Weights of a small image captioner.
Model: encoder arch swin, encoder activation gelu, encoder moe soft, encoder num experts 8, encoder patch size [4, 4], encoder depths [3, 6, 3], encoder widths [48, 96, 192], decoder layers 12, decoder norm rmsnorm.
Training: soap at rate 0.0028, 5800 steps, batches of 64.
Rows from block 4 of the text decoder of a small image captioner, named by matrix and row number. Rows with one number belong to one neuron. Each number is 128 + 24 x the weight over its row's rms, rounded and kept within 0 to 255. All counts start at 0.
After each neuron's rows are labels from the 100 texts, of 14976, where the neuron reaches its largest size: "fires on" is the input token at the peak. Only what is clearly more common there than usual is listed. The data: regions of photos with short descriptions (Visual Genome). In brackets: how many of the 100, against the usual share in percent.
# gate: MLP gate (decoder.blocks.4.mlp.gate.weight, 512x128), inputs 0-63
# fc1: MLP up (decoder.blocks.4.mlp.fc1.weight, 512x128), inputs 0-63
# fc2: MLP down (decoder.blocks.4.mlp.fc2.weight, 128x512, transposed), outputs 0-63

gate.35 [123  98 122 113 135 155 138 139 143 106 105 136 130 119 135 130  89 114 117 129 110 135 182  96 143 159  95  99 170 142  93 138 134 106  85 120 141 128 129  92 124 110  86 153 135 144 120 141 108 105 158 171  78 123 150 133 141 147 151 142 148  86  94  90]
fc1.35 [ 89 126 140  94 138 137  98 120 146 115  84 133 150 130 106 124 153 146 116 184 131 141 155 150 131 175 147 132 133 139 113 142  91 120 171 113 122 109 194 102 118 133  99 170 106 117 125 117  91 160 101 108 128 184 110 138 151 108 138 168 131 134 111 128]
fc2.35 [151 116 154 167  66 167 155 129 130 126 148 116 147 153 112 134 128 134 120  82  94 183 136 140 154 149 122 104 164 156 141 115 167 164 103  89 174 145 130 176 125 114 119 109 102 115 116 138  72 115 141 128 121  97 106 154 140 154 138  95 139 124 119  97]
fires on: "<end>" (65 vs 13.8); "\"" (16 vs 0)

gate.377 [120 153  98 149  99 125 140 134 135  81 115 166 127 112 148 114 182  95 144 130 107 149  81  97 136 157 121 132 161 140  89  92 152 134 122 101 100 122 104 121  95 157 142 125 150 122 105 146 147 137 119 135 151 167 134 159 128  85 139 156 148 117 105 157]
fc1.377 [116 180 100 144 139 160 126 141 138 102 137 174 131 126 103  89 123 135 134 120  69 143  86 149 123 140 112 126 141 139  85  92 120 171 102 110 118  99 128 168 139 131 140 154 129 143 172 105 149 132 166 108 133 149  99 176 155 135 114 116 156 139 133  98]
fc2.377 [ 82 160 126 109 108 148 123 115 126 100 136 109 127 132 144 147 104 148 102 117 108 111 162 126 114 122 116 127 115 166  97 175 115 136 140 134 145 102 157 120  96 155 126 127 122 152 132  97 115  99 129 120 136 100 138 130  83 126 134  96 149 118 124 135]
fires on: "color" (11 vs 0.1); "looking" (11 vs 0.1); "bright" (10 vs 0); "from" (9 vs 0.1)

gate.400 [152 126  93 133 142 144 153 120  79 131 136 105 140 139 132 114 115 106 139 161 137 141  92 164 122 145 139 133 107 173 137 131 136 127 114 129 121 138 126  95 122 108 138 108 149 180 183  81 115 136 128 169 154 117  83 139 134 171 123 146 128 107 151 146]
fc1.400 [ 92 117  76 152 160 123 148 129 148 127 120  85 129 113 129 114 121 151 134 128  98 127  99 148 123 172 119 122 116 142 150 120 127 124 111 136 145 118 116  90 112 115 133 142 156 159 135  74 128 103 111 157 184 127 138 134  94 191  93 139 121 132 134 122]
fc2.400 [126 141  89 156 131 107  98 144 113 130 159 128 110 136 157 143 130 145 122 122 108  94  74 124 129 158 105 145 170 137 133 110 121 111 134 111 105 120  91 132 141 139 146 135  72 132  74 145 158 115  74 119 114  87 102 124 118 143 136  84 153 193  86 136]
fires on: "color" (29 vs 0.1); "colour" (13 vs 0); "plane" (12 vs 0.1); "link" (7 vs 0)

gate.360 [110 123 117  94 106 132 190 123 145 122 148 110  89 117 173 105 157 128 154 133 141 166 103 122 158 119 127 135 115  95 163 146 168  94  91 140 112 124 125 135  90 136 113 133 117 126 157 155 153 107 110 132 102 148 124 115  79 133 155 106 123 151 127 114]
fc1.360 [167 132 158 125 177 142  99 143  81 139  83 142 167 138 123 145  97 107 138 129 152  76 134 130  98 134 135 118 125 138  98 116  99 139 180 144 123 122 151 129 159 121 158 113 153  99 106 100  96 166 144 160 169  98 109 152 158 121 114 112 116 105 125 144]
fc2.360 [113 112 135 129 121 135  83 114 144 125 134 105  94  99 126  91 133 165 157 121 103 138 143 135 133 138 136 155 117 100 140 142 184 103 192 138 134 106 127 128 109 139 104 163 143 138 137 154  92 120 150  85 131 130 180 139 195 112 119 106 125 150 147 122]
fires on: "<end>" (34 vs 13.8); "drinking" (9 vs 0)

gate.29 [144 123 133 115 147 152  93 176 118 129 190  90 107 101 124 119 119 114  72 143 132 135 174 153 161 148 157 172 138 143 148 120 123  91 120 109 115 100 151 125 113  98 146 109 129 138 112 107 161 105 117  88 122  92  90 103 101 106 133 175 145 118 129 138]
fc1.29 [ 86  94  91 154 113 124 133 136 143 152 165 151 129 115 105 150 137 119 129 125 149 138 190 116 139 150 109 172 154 109 116 129 138 126 137 158 132 156  93 151  89 126 107  83 123 169 125 142 103 142 116 134  93 103 137 147 147 160 132 110 144  79 137 112]
fc2.29 [117  99 153 101 131 150 159 173 101 165 147 140 136 128 127  68 130 135 137 153 149 127 124  91 132 137 108 136 122 130 162 116 127 124 186 125 122 153 112 114 145 135 127 157  95 112  95 147 130 139 145 130 119 125 123  96 115  97 164  96 146 161 162  85]
fires on: "color" (62 vs 0.1); "top" (27 vs 0.2); "colour" (8 vs 0)

gate.194 [153 126  82 119 168 168 163 108 132 142  99 168 140 145 126 124 101 136 166 148 145  78 117 147 123 117 142 138  72 121 113 150 157 126 138 120  95 108  95 134 155  85 100 105 115 124  94 128 153 100 124 104 125 128 140 116 139 161 128 125 147 115 138 141]
fc1.194 [170  64 117 125  85 168 103 158  80 146  76 172 140 171 116 152 128 144  88 101 154 112 138 119 167 135 125 110 122  99 131 125 133  99 128 108 112 159 117  75 112 113 125 136 140 106 118 109  88 110 140 147 148 145 138 125 183 141 110 138 109 163 124 130]
fc2.194 [ 94 111 136  82 152 100 108 136 148 132  63 135 126 105 128 129 141 118 133 140 147 135 138 143  85 121 112 147 120 137 175 147 129 119 130  92 134 134 116 112 139 154 132 156 151 182 107 113 115  89 127  98 156 171 159 151 140  94 177 121 119 140 121 166]
fires on: "of" (29 vs 2); "hand" (15 vs 0.1); "water" (13 vs 0.2)

gate.9 [118 164 133 112 145 135 122 105 133 133  97 122 131 169 135 105 195 126  95 161 143 122 193 119 155 137 129 135 135 139 108 113 124 103 200 165 132 108 160 134 155 132 146 110 135  92 117 148  67 145 155 163 121 154 138 103 142 115 153 144 106 129 126 163]
fc1.9 [154  83 134 152 102 119 142 124 138  97 141 152 149 148 174 126 155 151 109  97 123  96 127 149 101 103 110 126 118  91 124 117 131 119 121 101 138 135 117 115 126 145 101 131 152 126 111 104 121 140 115 129 155 144  92  97 110 118 144 162 126 135  88 125]
fc2.9 [141 147 135 135 125 158 140 160 145 128 113 115 128 102 149 130  91 101 124 114 125 148 100  94 140 113 127 115 110 163 120 137 163  80 110 148 172 123 107 119 113  79 150 121 136 109 118 140 182  76 147  93 101 143 138 145  87 159 100  96 116 167 116 134]
fires on: "toilet" (35 vs 0.1); "left" (12 vs 0.1); "teddy" (9 vs 0)

gate.101 [178 135 133 131 141 132 118 144 131 179 187 109 153 146 102 106  85  98 128 126 157 118 163 124 122 124 142  94 140 141 138  92 134 141 110 136 130 127 125 132 141 125 167 115 152 119 140  91  19 120 117 131 103 135 142 136 134 121  92 110 100 143 149 179]
fc1.101 [134 118 143  91 128 117 155 133 142 154 113 104 125 113  69 127 104 141 135  88  97 154 141  89 158 108 150 130 131 102 129 117 161 128 109 115 169 102  93 138  80 144 150 154 137 119 117 173 164 131 103 132 157 152 120 139 154  80 121 150  61 110  95 117]
fc2.101 [124 121 154 114 132  90 126 116 152 135 130  84 106 112 153  77 130 111 157 124 160 117 141 126 150 149 116 162  93 160 109 134 150 146 114 133 163 112 165 116 120 115 163 136 141 140 101 171 123 118 123 116 154  95 126 111 140 158 171 142 117 142 161 100]
fires on: "plane" (23 vs 0.1); "visible" (13 vs 0); "open" (10 vs 0.1)

gate.319 [120 103 127 119 118 105  65 150 107 130  96 138 103  81 103 142 168 135 164 114 127 134  85 100 153  98 144 157 100 158 102 145 117 140 107 172 180  85 110 131 132 135 150 128  97 121 128 125 117 155 110 144 124 114 140 131 135 141 139 109 111 166 118 118]
fc1.319 [145 134 100 142 111 112 100 129 153 136 141 125  98 124 117 108 176 144 140 163  96  98 125 149 107 130 147 156 116 163 166 157 137  86 132 151  94 100 159 102 122 154 153 148 142 123 148 139 167 139 102 110 128  86 100 125  81 134 124 124 157 152 107 144]
fc2.319 [107 128 123 131 151 134 147  70 145 117 152 137 121 149  89 112 153 147  82 110 145 112 117 134 135 115 119 220 130 154 120 138 104 126 166 111  45 129 148 132 105 161 107 120 120 125  86 167  93 127 148 117 122 142  83 134 144 158 118 117 114  96 124 140]
fires on: "shadow" (52 vs 0.1); "shadows" (11 vs 0)

gate.278 [145 142 130 155 130 103 120 140 165 133 136 140 105 120 137 110 112 149 155 158  82 138 112 113 139 138 116 129 149 144 107 176 136 135 110 117 113 116 138 180 157 120 126 111  78  92 135 136 157 135 166 150 142 167 143 121 157 104 156 139 155 115 144 138]
fc1.278 [139 152  89 145 153 104 134 136 129 158  89 142 115 131 137  64 157 107  99 113  97 134 104 107 115  94 131 160 113 133 116 121 147 133 135 153 109 157 146 152 143 108 112 123 154 133 155 123 153 152 103 139 136 153 129 167 129 102 115 146 138 100 185 134]
fc2.278 [117 159 128 132 160 119 166 141 127 116 130 148  79 142 119 101 128  78 132  68  95 109 161 104 149 124 140 152 110 178 122 110 145 130 111 134 118 146 177 136 120 132  88 110 133 113 158 135 124 116 143 135 136 113 120 186 133 107 112 144 126 113 154 162]
fires on: "standing" (71 vs 0.2); "street" (23 vs 0.2)

gate.68 [126 130 166 181  89 118  98 102 174 162 142 130 147 136 146 153 128  79 165 128 163 110 131 103 102 145 145 127 137 128 152 143 120  98 101 164  67 144 103 143 135 175 109 122 131 116 117 157  97 109 108 165  95 111 129 122 151 130  87 128  94  92 116 124]
fc1.68 [140 126  89  81 134  91  82 141 123 105 135  91 100  73 140 123 117 101 165 168  90 116 139 111 164 151 113 149 101 126 125  94 163 162 155 140 134 148 100 112 112 129 123 109 181 122 112 126 170 110 139 127  96 162 157  88  89 135 132 153 123 155 126 137]
fc2.68 [151 158 170 108 111 133 114 120 132 103 134 143 120 142 127 122 129 148 106 137 112  93 140 122 147 108 159 137 152 131 121 115 129 110 137  85 114 115 113 130 107 133 133 116 138  96  93 137 169 132 168  99 107 137 136 127 121 118 122 171 108 147 169 159]
fires on: "hanging" (12 vs 0.1); "cart" (12 vs 0); "painted" (10 vs 0); "red" (10 vs 0.6)

gate.380 [145 109 142 159 132 154  83 153 135 119 156 178 145 131 105 129 104 113 125 161 115 163 163  82  95 106 142 100 140 124 121 166 109 173 191 183 128 130 153 135 155 131 136 123  96  92 143 145 103 140 149 159 140 127 147 147 149 149 133  89 129 166 131 156]
fc1.380 [144 178 141 151 132 134 200 122 111 118 147 121  77 139 140 153 139 114 104  87  95 141  97 121 120 128 105 129 124 137 111  80 137 134  76  90 120 122 119 109 144  76 130 110 134 137 142 138 118  70 142  92 139 117 112 125  84 146 108 115 113 148 106  96]
fc2.380 [131 152 158 125 132 117 120 108 112  97 143  65 121 113 131 131 162 105 106 123 122 158 141 156 107 117 118 137 116  91 111  81 152 127 150 136 120 130  99 104 131 131  98 174 128 110 124 140 113 132 136 158 126 155 108 123 139 155 146 161 124 104 156 171]
fires on: "next" (55 vs 0.1); "floor" (24 vs 0.1)

gate.367 [153 132 144 121 118 154 138  98 115 148 100 141 126  99  94 119 117 140 110 136 131 173  57 153 145 155 153 135 136 120 120 104  81 130 124 141 122 152 129 136  97 144 174 152 128 144  95 154 105 133 144 147 129 165 129 122 109 133 152 139 127 145 169  79]
fc1.367 [130 109 103 135 152 135 128 116 127 121 149 128 133 171 155 123  84 104 142 146 124 116 146 143  78 138 121 158 131 116 154 150 167 128 136 160  81 116 109  71 116 135 156 112 161 153  97 136 186 125 162  94  94  93 117  97 148 101  89 121 137 136 103 148]
fc2.367 [ 86 160 114 112 125 125 154 148 153 148 115 179 109  75 148  78 143 164  98 104 174 148 156  98 159 146 115 161 113 112 131 105 148 173 107 123 165 112 125 149 134 124 125 156 111 151 162 170 134  68 124 131 128 158 122 146 128 126 135 114 149 121 137 150]
fires on: "are" (29 vs 0.4); "flower" (19 vs 0); "rose" (9 vs 0)

gate.45 [168 159  98 194 157 108 157 171 129 144 106 159 155 113 136 125 148 114 153 140 122  86 122 129 130 111 142 149 120 139 126 154 125 134  87 126 132 177 137  96 100 159  94 132 101 118 106 158 137 169 114 109 142 113 159 119 118 128 126 166 159 148 107  98]
fc1.45 [124  95 139  89  89 137 160  74 114 130 122 126 111 158 166 161 111 119  95 127 114 124 123 115 101 140 114 100 125 135 131  86 115 107 147  87 136 121 134 126 129 130 157  89 113 129 149 132 111 151 149 136 114  87 118 128 100 143 128  96 131 130 166 124]
fc2.45 [138 155  76  87 153 136 126  80 110 110 118 115 122 131 106 128 104 132 139 132 133  93  91 135 139 114 132 115 102 159  84 151 124 153 155 151 151 109 130 129  76 120  88 114 113 110 145 178 140 104 132 146 125 132 153  87  86 112  93 124 163 106 144 131]
fires on: "<end>" (46 vs 13.8); "worn" (19 vs 0); "double" (16 vs 0); "held" (13 vs 0)

gate.147 [143 113 148 134 129  95 143 146  95 103  69 159 123 116 186 121 169 122 137 120 100 148 145 121 154 168 119 135 121 144 134 102 130 115 162 200 139 132  78 114 135 114 134 118 156 123  98 130 119  87 125  95 139 160 137 148 121 104 124 131 135 145 108 133]
fc1.147 [138 162 120 165 106 131 123 114 141 131 176 134 108 101 123 135 140 139  89 129 110 106  60 134 126 139 135 120 135 144 113 126 164  82  79 139 124 137 151 156 105 160 116  94 121 150 137 149 164  89  98 133  74 114 101 181 129 137 163 105 104 127 196 161]
fc2.147 [174 108  92 112 115 135 111 148 125 123 111 156  84 142 118 134 117 155 162 145 138 127 141 164 122 153  81 136 135 104 114 143 166 154 144 112 104 123 119 129 123 134  99 133 114 123 119 137 135 119 136  65 101  99  96 192 126 105 101 123 118 121 138 169]
fires on: "each" (16 vs 0); "fire" (14 vs 0); "double" (13 vs 0)

gate.366 [116 145 152 167  89 129 167 157 109 155 149 118 117 115 115 129 131 128 153 115  98 145 148 117 122 163 112 129  96  97  92 130 148 118 137 128 130 125  91  97 109 124 135 130 111  94 108 137  51 111 105 115 131 138  74 130  76 123 142 106 126 125 179 148]
fc1.366 [127 112 127 150 151  94 118 116 103 114 157 150 139 125 116 133 167 146 104 129 120 153 158 146 132 109 103 186 126  79 128 104 114 105  91 130 101 103 141  96 135 121 115  93 110 114 100 153  98 133 112 134 133 134 133 120  64 134 138  89 127 125  59 154]
fc2.366 [132  88  99 125 141 115 138 122 143 132 103 149 144 133 109 163 119 170 128 149 141  56 140 143 147 142 121 141 120 143 135 148 108 166 113 168 146 105 114 138 122 181 146 118 125 165 115 126 161 134 111 173  76  90 148 124 141 161 120  91 127 150  90 177]
fires on: "hanging" (30 vs 0.1); "-" (15 vs 0.1)

gate.274 [ 65 114  85 139 121 126 155  98 141  95 124 103 112 120 144 134 167 136 132 126  83 150 138 116 117 120 118 162 138 115 107 101 132 125 111 122 126 135 126 157 169 169 156  97 118 129  91 114 160 140 145 142 110  95 149 147 143 143 180 104  95 141 149 144]
fc1.274 [111 136 135 118 106 161 152 125 142 156 115 122 151 140 180 127 143 146 121 146 111  82 150 143 128 154 133 103 122 125 135 141 141  98 102 141 148  91 108 155 102  94 164 159  96  92 157 114 161  76  95 128 119 116 161 162 128 129 104 110 105  76 133 173]
fc2.274 [ 89 125 118 118 155 130 130 142 134 109 138 175 136 140 148 129 107 153  88 108 111  95 128  86 117 104 131 146 113 139 143 130  73 134 132 133 127 102 113 136 113 118 135 117 144 151  78 155 144 137 148 166 143 129  93 138 128 110 105 145  81 101 120  89]
fires on: "<end>" (43 vs 13.8); "hydrant" (8 vs 0); "wine" (7 vs 0)

gate.320 [ 89 156  95 126  98 100 131 105 115 145 131 137  97 119 114 129 118  93 145  90  91 121 113 117 141 159 114 131  97 156 152 149 147 130 137 134 148 129 152  71 101 160 138 127 144 156 135  95 168 141 145 136 112 153 177 161  77  94 118 129 108 148 156 163]
fc1.320 [166 128 153 105 125 148 147 121 181 123 118  95  94 135 129 119 145 127 111 113 148 113 168 132 152 133 110  95 143 164 114  92 122 130 124 155 122 147 100 129 131 129 122 121 131  76 124 115 112 110 155 153 143  96 155  79 103 152 141 136  92  90 133  96]
fc2.320 [152  73  99  81  93 108 149 114 113 120 144 121 104 149 117 156 139 132 120 118 151 100 118 154 129  80  95 163 163 141 152 130 141 152 128 112 123 135 160 154 127 150 125 140 149 151 188 177 122 119 115 137 124 176 116 151 162  82  74 174 119 140 137 119]
fires on: "truck" (28 vs 0.1); "car" (13 vs 0.1); "ocean" (11 vs 0); "surfer" (8 vs 0)

gate.128 [153 119 114 125 103  94  53 114 124 146 132 134 111  93  91 140 121  92 129 173 127 137 116 108 118 123 144  90 136 165 113 108 132 141 143 136 153 149 132 106 137 111 113  93 108 148 113 102 127 115 114 122 142 170 132  89 105 104  94 113 125 175  82 143]
fc1.128 [122 128 114 127 124 115 150 131 128 133 116 116 131 162  93  98 114 143 121  83 118 173 163  96 116 124 130 183 111 125 145 125 127 108 135 102 135 108 116 141 130 157 115 144 130 164  85 131 136  87 130  77 127 128 106 107 135 124 120 202 122 143 113 135]
fc2.128 [125 102 137 121 140 140 109 135  92 108 157 175 122 133 107  92 131 132 128 133 126 133 153 152 146  98 153 154 136 122 108 130 119 133 135  79 122 178 174 121  79 157 144 137 115 152 139 146 119 118 139 135 107 102  64 122 171 143 104  87 162 102 130 110]
fires on: "color" (33 vs 0.1); "building" (17 vs 0.2); "house" (11 vs 0); "park" (8 vs 0)

gate.150 [147 117 158 133 126 134 134 159 152  78 128 103 113 146 132 117 117 154 114 124 160 131  93 110 157 114 129 173 134 145 184 162 136 148 155 120 137 122 158 115 183 139 129 170 170 145 166 101 138 140 135 136 120 107 106 114 112 130 141 150 114 140 162 135]
fc1.150 [143 150  88 133 140 133 118  99 113 190 139 172 142 145 125 124  97 145 154 120 105 154 120 137  93 137 160 127 132 137 133 104 148  98 104 112 122 129 103 133 115  72  76  74  85 106  98 151 101 114 139 149 156 161 159 120 110 128 110  92 145 102 110 150]
fc2.150 [111 149 144 146 137 163 120 184 108 127 177 134 157 128 142 146  95 123 107 146 117 152 101 120 132 117  99  92 166 143  95 151 145 139 124  87  94 168 148  93 111 124 178 109 116 104 142 102 152 137 141 121 156  81  98 142  94  71 122 128 105 112 105 117]
fires on: "each" (15 vs 0); "motorcycle" (12 vs 0.1); "poles" (12 vs 0); "horses" (9 vs 0)

gate.375 [125 132 149 125 141 169 156 148 144  93 152  99 106 139 113 153 124 120  85 141  75 152 169 107 159 134 160 142 113 154 180 117 125 111 137  82 138 132  96 149 137 139 127 152 132 171 126 146 106 146 126  77 183 109 136 155 123 109 135 101 135 133 156 120]
fc1.375 [ 76 112  95  93 116 138 153 158  90 135 127 126 112  97 130 140 179 119 124 176  89 106 177 146 149 153 120 128 155 169 112 111 145 103 104 105 102 168 119  97 121 116 126 138  98 129 111 142 127 130  95 121 123  89 128 152 106 127 113  94 126 123 130 116]
fc2.375 [130 134 135 131 135 148 158 134  97 155 123 154 187 137 148 112 166 136 148 113  81 135 121 117 133 149  80 145 111 125 157 125 127 142  98 108  94 144  79  99 154 142 127 114 126 108  84 118 109 145  96 152 121 124 127 148 124 148 147 153 170 134 127  76]
fires on: "standing" (20 vs 0.2); "jet" (11 vs 0); "plastic" (7 vs 0.1); "elephant" (7 vs 0.2)

gate.444 [167 174 128 126 108 132 148 146  90 170 211 122 124 124 136  82 136 135  91 135 108 189 125 122 136  91 136 131 127 149 113 113  95 155 128 112 137 131  99 115  94 115  93 137 121 122 133 110 116  82 173  83 169 100 122 147 134 144 124 149 138 163 122 179]
fc1.444 [145 160 132 106  83 168 162 165 144 173 180 121 121 138 155 134 126  99 130 169 130 130 155 135 127  92 154 128 147 151  99 123 115 156  97 137 127 147 109 111 119 119 106 153 123 125 140 108 144 138 112 113 135  85 100 140 119 144 123 147 142 108 122 135]
fc2.444 [145 186 143 140 132 175  82 124 157 110 152  83  93 133 119 181 110 107 119  89  86 116 136 123 117 157 123  82 157 124 160 116  72 157 130 116  72 123 151 141 128  97  85 138 117 135 108  98 109 133 141 137 116  96 124 123  91 124 144 133 141 145  90  89]
fires on: "<end>" (49 vs 13.8); "." (29 vs 1.7); "screen" (9 vs 0)

gate.406 [ 64 122 126 101 139 126  75 141 112 119 123 158 150 106 112  93 126 158 110 118  62 168  97 103 120 131 138 116 123 132 134 153 116 128 147 121 163 133 143 143 148 138 138 120 102 161 123 145  84 170 105 128 146 143 118  74 127  97 130 155 102 103 159 118]
fc1.406 [158 120 136 148 118 154 108 149 107 126 149 136  82 109 126 154 137 162 104 104 151 119  89 147 119 149 105 106 146 112 136 167 107 131 128 108 134 128  61  90 140 148 105 126 151 118 156 169 138 112 155 105 138 136 112  82 147 130 166 155 171 127 155 113]
fc2.406 [131 142 134 156 133 122 138  97 119 116  77  73  90 128  99 122 148 104 126 120 149 115 182 134 144 163 189 125 121 171 133 137 154 155 119 141 120 154 124 121 139 105 132 119 112 147 104 117 128 109 132  92  71 101 177 175 102 159 150 157 149 136 155  94]
fires on: "color" (22 vs 0.1); "covering" (15 vs 0); "ready" (11 vs 0); "colour" (8 vs 0)

gate.405 [151 109 106 135 130 144 102 113 119 179 177 146 152 122 105 127 113 114 166 145 153  84 144 104 133 111 147 130 141 118 168 137 145 170 105 138 102 176 132 138 155 167 103 102 119 128 141 136 124 105 100 128 119 163 126 111 117 128 133  95 189  82 120 126]
fc1.405 [135 109 130 137 141 158 103 158 109 151 140 133 106 111 124 145  98  80  90 125 122 155 134 128 115  99 102 105 105 154 137 114 112 138 126 147 141 141 138 180 143 104 170 132 146 119 138 114  82 105 166 167  93 149 126 116 127 103 135  97 145 155 137 144]
fc2.405 [140 117 121 135 113  83 131 171 164 126 122  99 170  84 138 108  93 126 119 127 126 100 149 119 166 134 107 106 125 130 109 166 126  92 107 132 101 141 132  86 149 158 101 122 115 112  86 121 112 104 122 132 179 195 122 129 136 114 147 119 120 117 132 115]
fires on: "<end>" (92 vs 13.8)

gate.446 [140 101  71 115 104 138 126 125 169 135 132 144 116 112 161 107 114 112 123 141 100 141 117 137 112 118 156  90 118 109 164 128 135 122 119 170 111 145 174  96 171 119 124 146 117 105 139 158 134 138 162  74 188 104 131 135  91 128 126 147 110 117  87 151]
fc1.446 [132 119  85 126 129 130 165 103 125 174 164 183 130 113 106 106  91 127 127 119 149  81 125 145 106 103 143 143 159 138 150 149 161 126  91 128  82 138 140 156 152 109 128 102 111 117 136  90 142 125 135 121 133 107 143 160 124 102 129 144  86 127 117 143]
fc2.446 [139  93 119 134 127 113 151 151 134 186 136 137 125 136 152 140 144 159 171  79 134 125 159 133 117 103 157 105 148 143 129 103 135 107 123 157  84 152 114 148 146 159 130 153 148 122 119 125 107 149 113 116 106 130 148 152 134 136 144 139 132  95 127 114]
fires on: "of" (20 vs 2); "between" (19 vs 0); "top" (17 vs 0.2); "plate" (7 vs 0.3)

gate.465 [120 115 133 120 121 106 109  96  69  45 120 147 114 134 136 135 140 125 106 108 105 126  85 148 115  98 100 110 113 119 141 120 120 114 159  95 107 152 102 152 105 121 102 132 105 133 146 132 100 123 141 141 149 170 142 113 104 121 155  88 116 128  95 127]
fc1.465 [104 172 130 172 128 132 153 133 108 152 117  85 160 117 150 132 170 146 120  91 154  94 127 143 140 126  96 113 140 115 137 122 148 127 134  90 172 144 114 133 144 145 122 137 140 133 149 144 133 168 129 166 141 166 115 155 106 159 132 145 151 159 104 147]
fc2.465 [130 119 143 137 122 116 126 136 155 122  60 132 141 156 133  71  96 110 136 139 125 140 125 155 119 114 109 162 168 129 130 117 193 113 151 151 137  83 128 114 129 136  96 134 133 116 129 170 130 119 139 126 110 109 126 116 149 114  92  75 113 149  89 129]
fires on: "hanging" (79 vs 0.1); "skiing" (7 vs 0)

gate.165 [128 137 133 116 174 105 116 139 130 124 105 102 171 100 142  95 167 116 160 169 182 137 106 131 131 101 141 137 134 144  86 123 119  96 153 100  96 151 143 140 107 123  74 104 159 166 141 122 139 116 113  92 148 129 146 103 158 119 119 174 138 134 116 112]
fc1.165 [172 163 112 167 155  80 122 150 144 151  96 135 155 116  97 122 119 148 149  89 113 101  98 141 176 145 145 122  97 109 140 110 110 137 153 136 135 149 110  98 120 138 135 144 149 157 124 163 161 150 130 115 141 168 119  88 153 121 122 127 113 121 103 107]
fc2.165 [117 105 100 156 130 130 106 132 113 137 120 137 146  81 140 109 173 103 128 131 139 137 117 141 132 139 134 127 103  51 116 151  78 132 101 159 109 108 138 161 156 121 140 134 155 129 112 125 107 105 152 164 125  88  88 136 142 100 138 133 145 128 136 136]
fires on: "<end>" (85 vs 13.8); "cell" (8 vs 0)

gate.120 [112 180 150  95 105 153 133 121 102  97 124 135 103 157 153 124 141 115 111 124  98 105  87 137 148 153 118  95 132 165 136 145 104 125 113 121 127 162 100 139 153 122 206 153 111 139 140  89  76 110 131 136  97 133 146 166 127 118 153 176 121 162 152 141]
fc1.120 [ 91 153 151 108 127 123 154 159  95 111 108 157 114 101 117 106 130 157 141 127 127 141 162 120 152  94 108 123  90 122 121 126 131 132 138 150 138 131 129 144 142 109  78 129 139 104 114 164 122 178 135 153 118  95 115 151 134 140 133 143 137 124 143 112]
fc2.120 [147 157 165 118 140 109 136 120 139 119  99 128 106  92  96 127 161  96 168 102 174 102  86 136 106 119  91 135 144 141 143 124 146 144 113 118 120 108 100  96  93 104 104 121 143 115 142 139 131 112 131 131 166 118 152 122 153  88 138 171 158 144 137 140]
fires on: "hanging" (14 vs 0.1); "passenger" (11 vs 0); "of" (11 vs 2); "-" (10 vs 0.1)

gate.277 [ 89 141 134 114 115 105 113 126 163 105 107 157 162 101  90 124 150  84 157 100  91 180 101 130 117 121 149 129 131 104 109 111 127 141 142 140 133 115  84 127 128 124 117 124 115 130 139 163 130 132 131 163 112 132 167 171 180 116 112 159 164 145 154 115]
fc1.277 [166  85 130 150 169 151  93  77  89 121 100  98 116 159 129 123 125 150 101 139 113 113 122 131 146 129  97 103 126 157 140 124  80 160 128 139 126 128 126 111  98 153 126 171 120 154 130 140  86 130  94 125  89 113 147  88  78 138  81 111 155 118 112 153]
fc2.277 [120 138  72  74 114 102  97  80 133 122 149 122 132 142 134 107 144 111 141 125  92 111 111 114 100  98 119 167 119 123 136 132 109 124 110 129 102 147  96 117 114 141 149 113 158  78 121 175 109 109 150 151 154 105 161 114 110  97 123 128 146 130 151 111]
fires on: "next" (49 vs 0.1); "shaped" (13 vs 0); "stop" (11 vs 0); "from" (8 vs 0.1)

gate.53 [134 138 163 143 107 138 136 126 128 106 139 104 127  90 124 136 151  97 130  49 109 133 120 130 108 102 121 124 137 149 132 174 116 125 113 166 134  98 123 137 152 152 163 121 130 122 122 135 131 156 121 112 171 129 165 178 114 139 127 145 121 127  86 114]
fc1.53 [140 161 141  92 114 117  96  97 105 131 109 127 163 174 123 103  95 128 135 125 136 102 128 126 179 147 164 144  91  76 140 121 137 135 127 123 144 152  88 133 116 107 131 106 118 121  89 139 160  91 121 109 120 152 120 144 123 190 104 176  98 109 128 143]
fc2.53 [141 113 136 135  90 122 118 136 108 149 126  96 153  97 130 138 124 122 137 135 181 136 100 104 143 156 123 115  87 164 111 117 219 136 101 139 158 126  88 148 116  98 113 141 111 137  84 113 135 145 106 143 182 162 104 114 122 135 110 124 135  93 139  90]
fires on: "color" (21 vs 0.1); "are" (13 vs 0.4); "of" (11 vs 2)

gate.24 [108 123 105 161 139 156 147 136 129 134 117 174 126 137 112  98 104 116 127 126 166 108  97 164 136 127 110 132 110 128 132 164 128 116  98 201 104 142 130  70 150 125 167 137 122 133 145 126 108 142 131 122 160 124 149 110 126 103 141 187 109 134 133 137]
fc1.24 [121 139 111 148 143 158 144 142 137 130 136 168 124 130 100  87  86 109 130 132 164 111 130 162 140 133 140 136 117 127 123 165 128 139 113 205  89 135 129  74 155 125 145 139 117 123 149 127 122 117 135 141 160 120 154 104 129 106 138 176 117 131 105 127]
fc2.24 [123 150  78 150 128 150 111 153 146 107 143 128 105 116 111 108 127 136 112 120 182 119 153 132 151 139 148 123 118 127 136 168 117 161 113 142 119 123 116  83 152 120 135 133 182 172 111 127 163 118 160 117  94 135 162  95 107 130 104 164 120 124 101 145]
fires on: "are" (54 vs 0.4); "between" (34 vs 0); "filled" (10 vs 0)

gate.346 [128  98 132 130 111 146 110 150 113 136  98 117 100 134 108 175 111 114 152 124 133 133 141 105 147 159 163 134  85 125 144 132 149 123 158 147 123 102  99 115 145 123 107 114 165 121 120 141 109 162  94 138 145 140 143  98 112 115 137 104 116  80 100  98]
fc1.346 [149 132 138 125 104  93 166 139 128 100 100 110 153 153 105  98 123 139  83 135 135 157 121 123 108 118 164 111 122 102 102 154 153 136 144 131 146 109 165 128 150 107 134 134 121 110 162 111 107 119 125 150 142 164 109 132 139 104 162 154 143 115 174 137]
fc2.346 [146  99 123 156 141 117 229  95 142 120 149 112 123 120 132 116 134  95 127 110 135 127 134 125 129 108  88 124 133 131 137  65 121 110 112 113 112 130 139 106 135 119 156 173 150 153 140 155  94 116 123 118 164 107 139 110 109 131 149  91 108 141 141  90]
fires on: "color" (17 vs 0.1); "view" (16 vs 0); "painted" (15 vs 0); "is" (8 vs 2.4)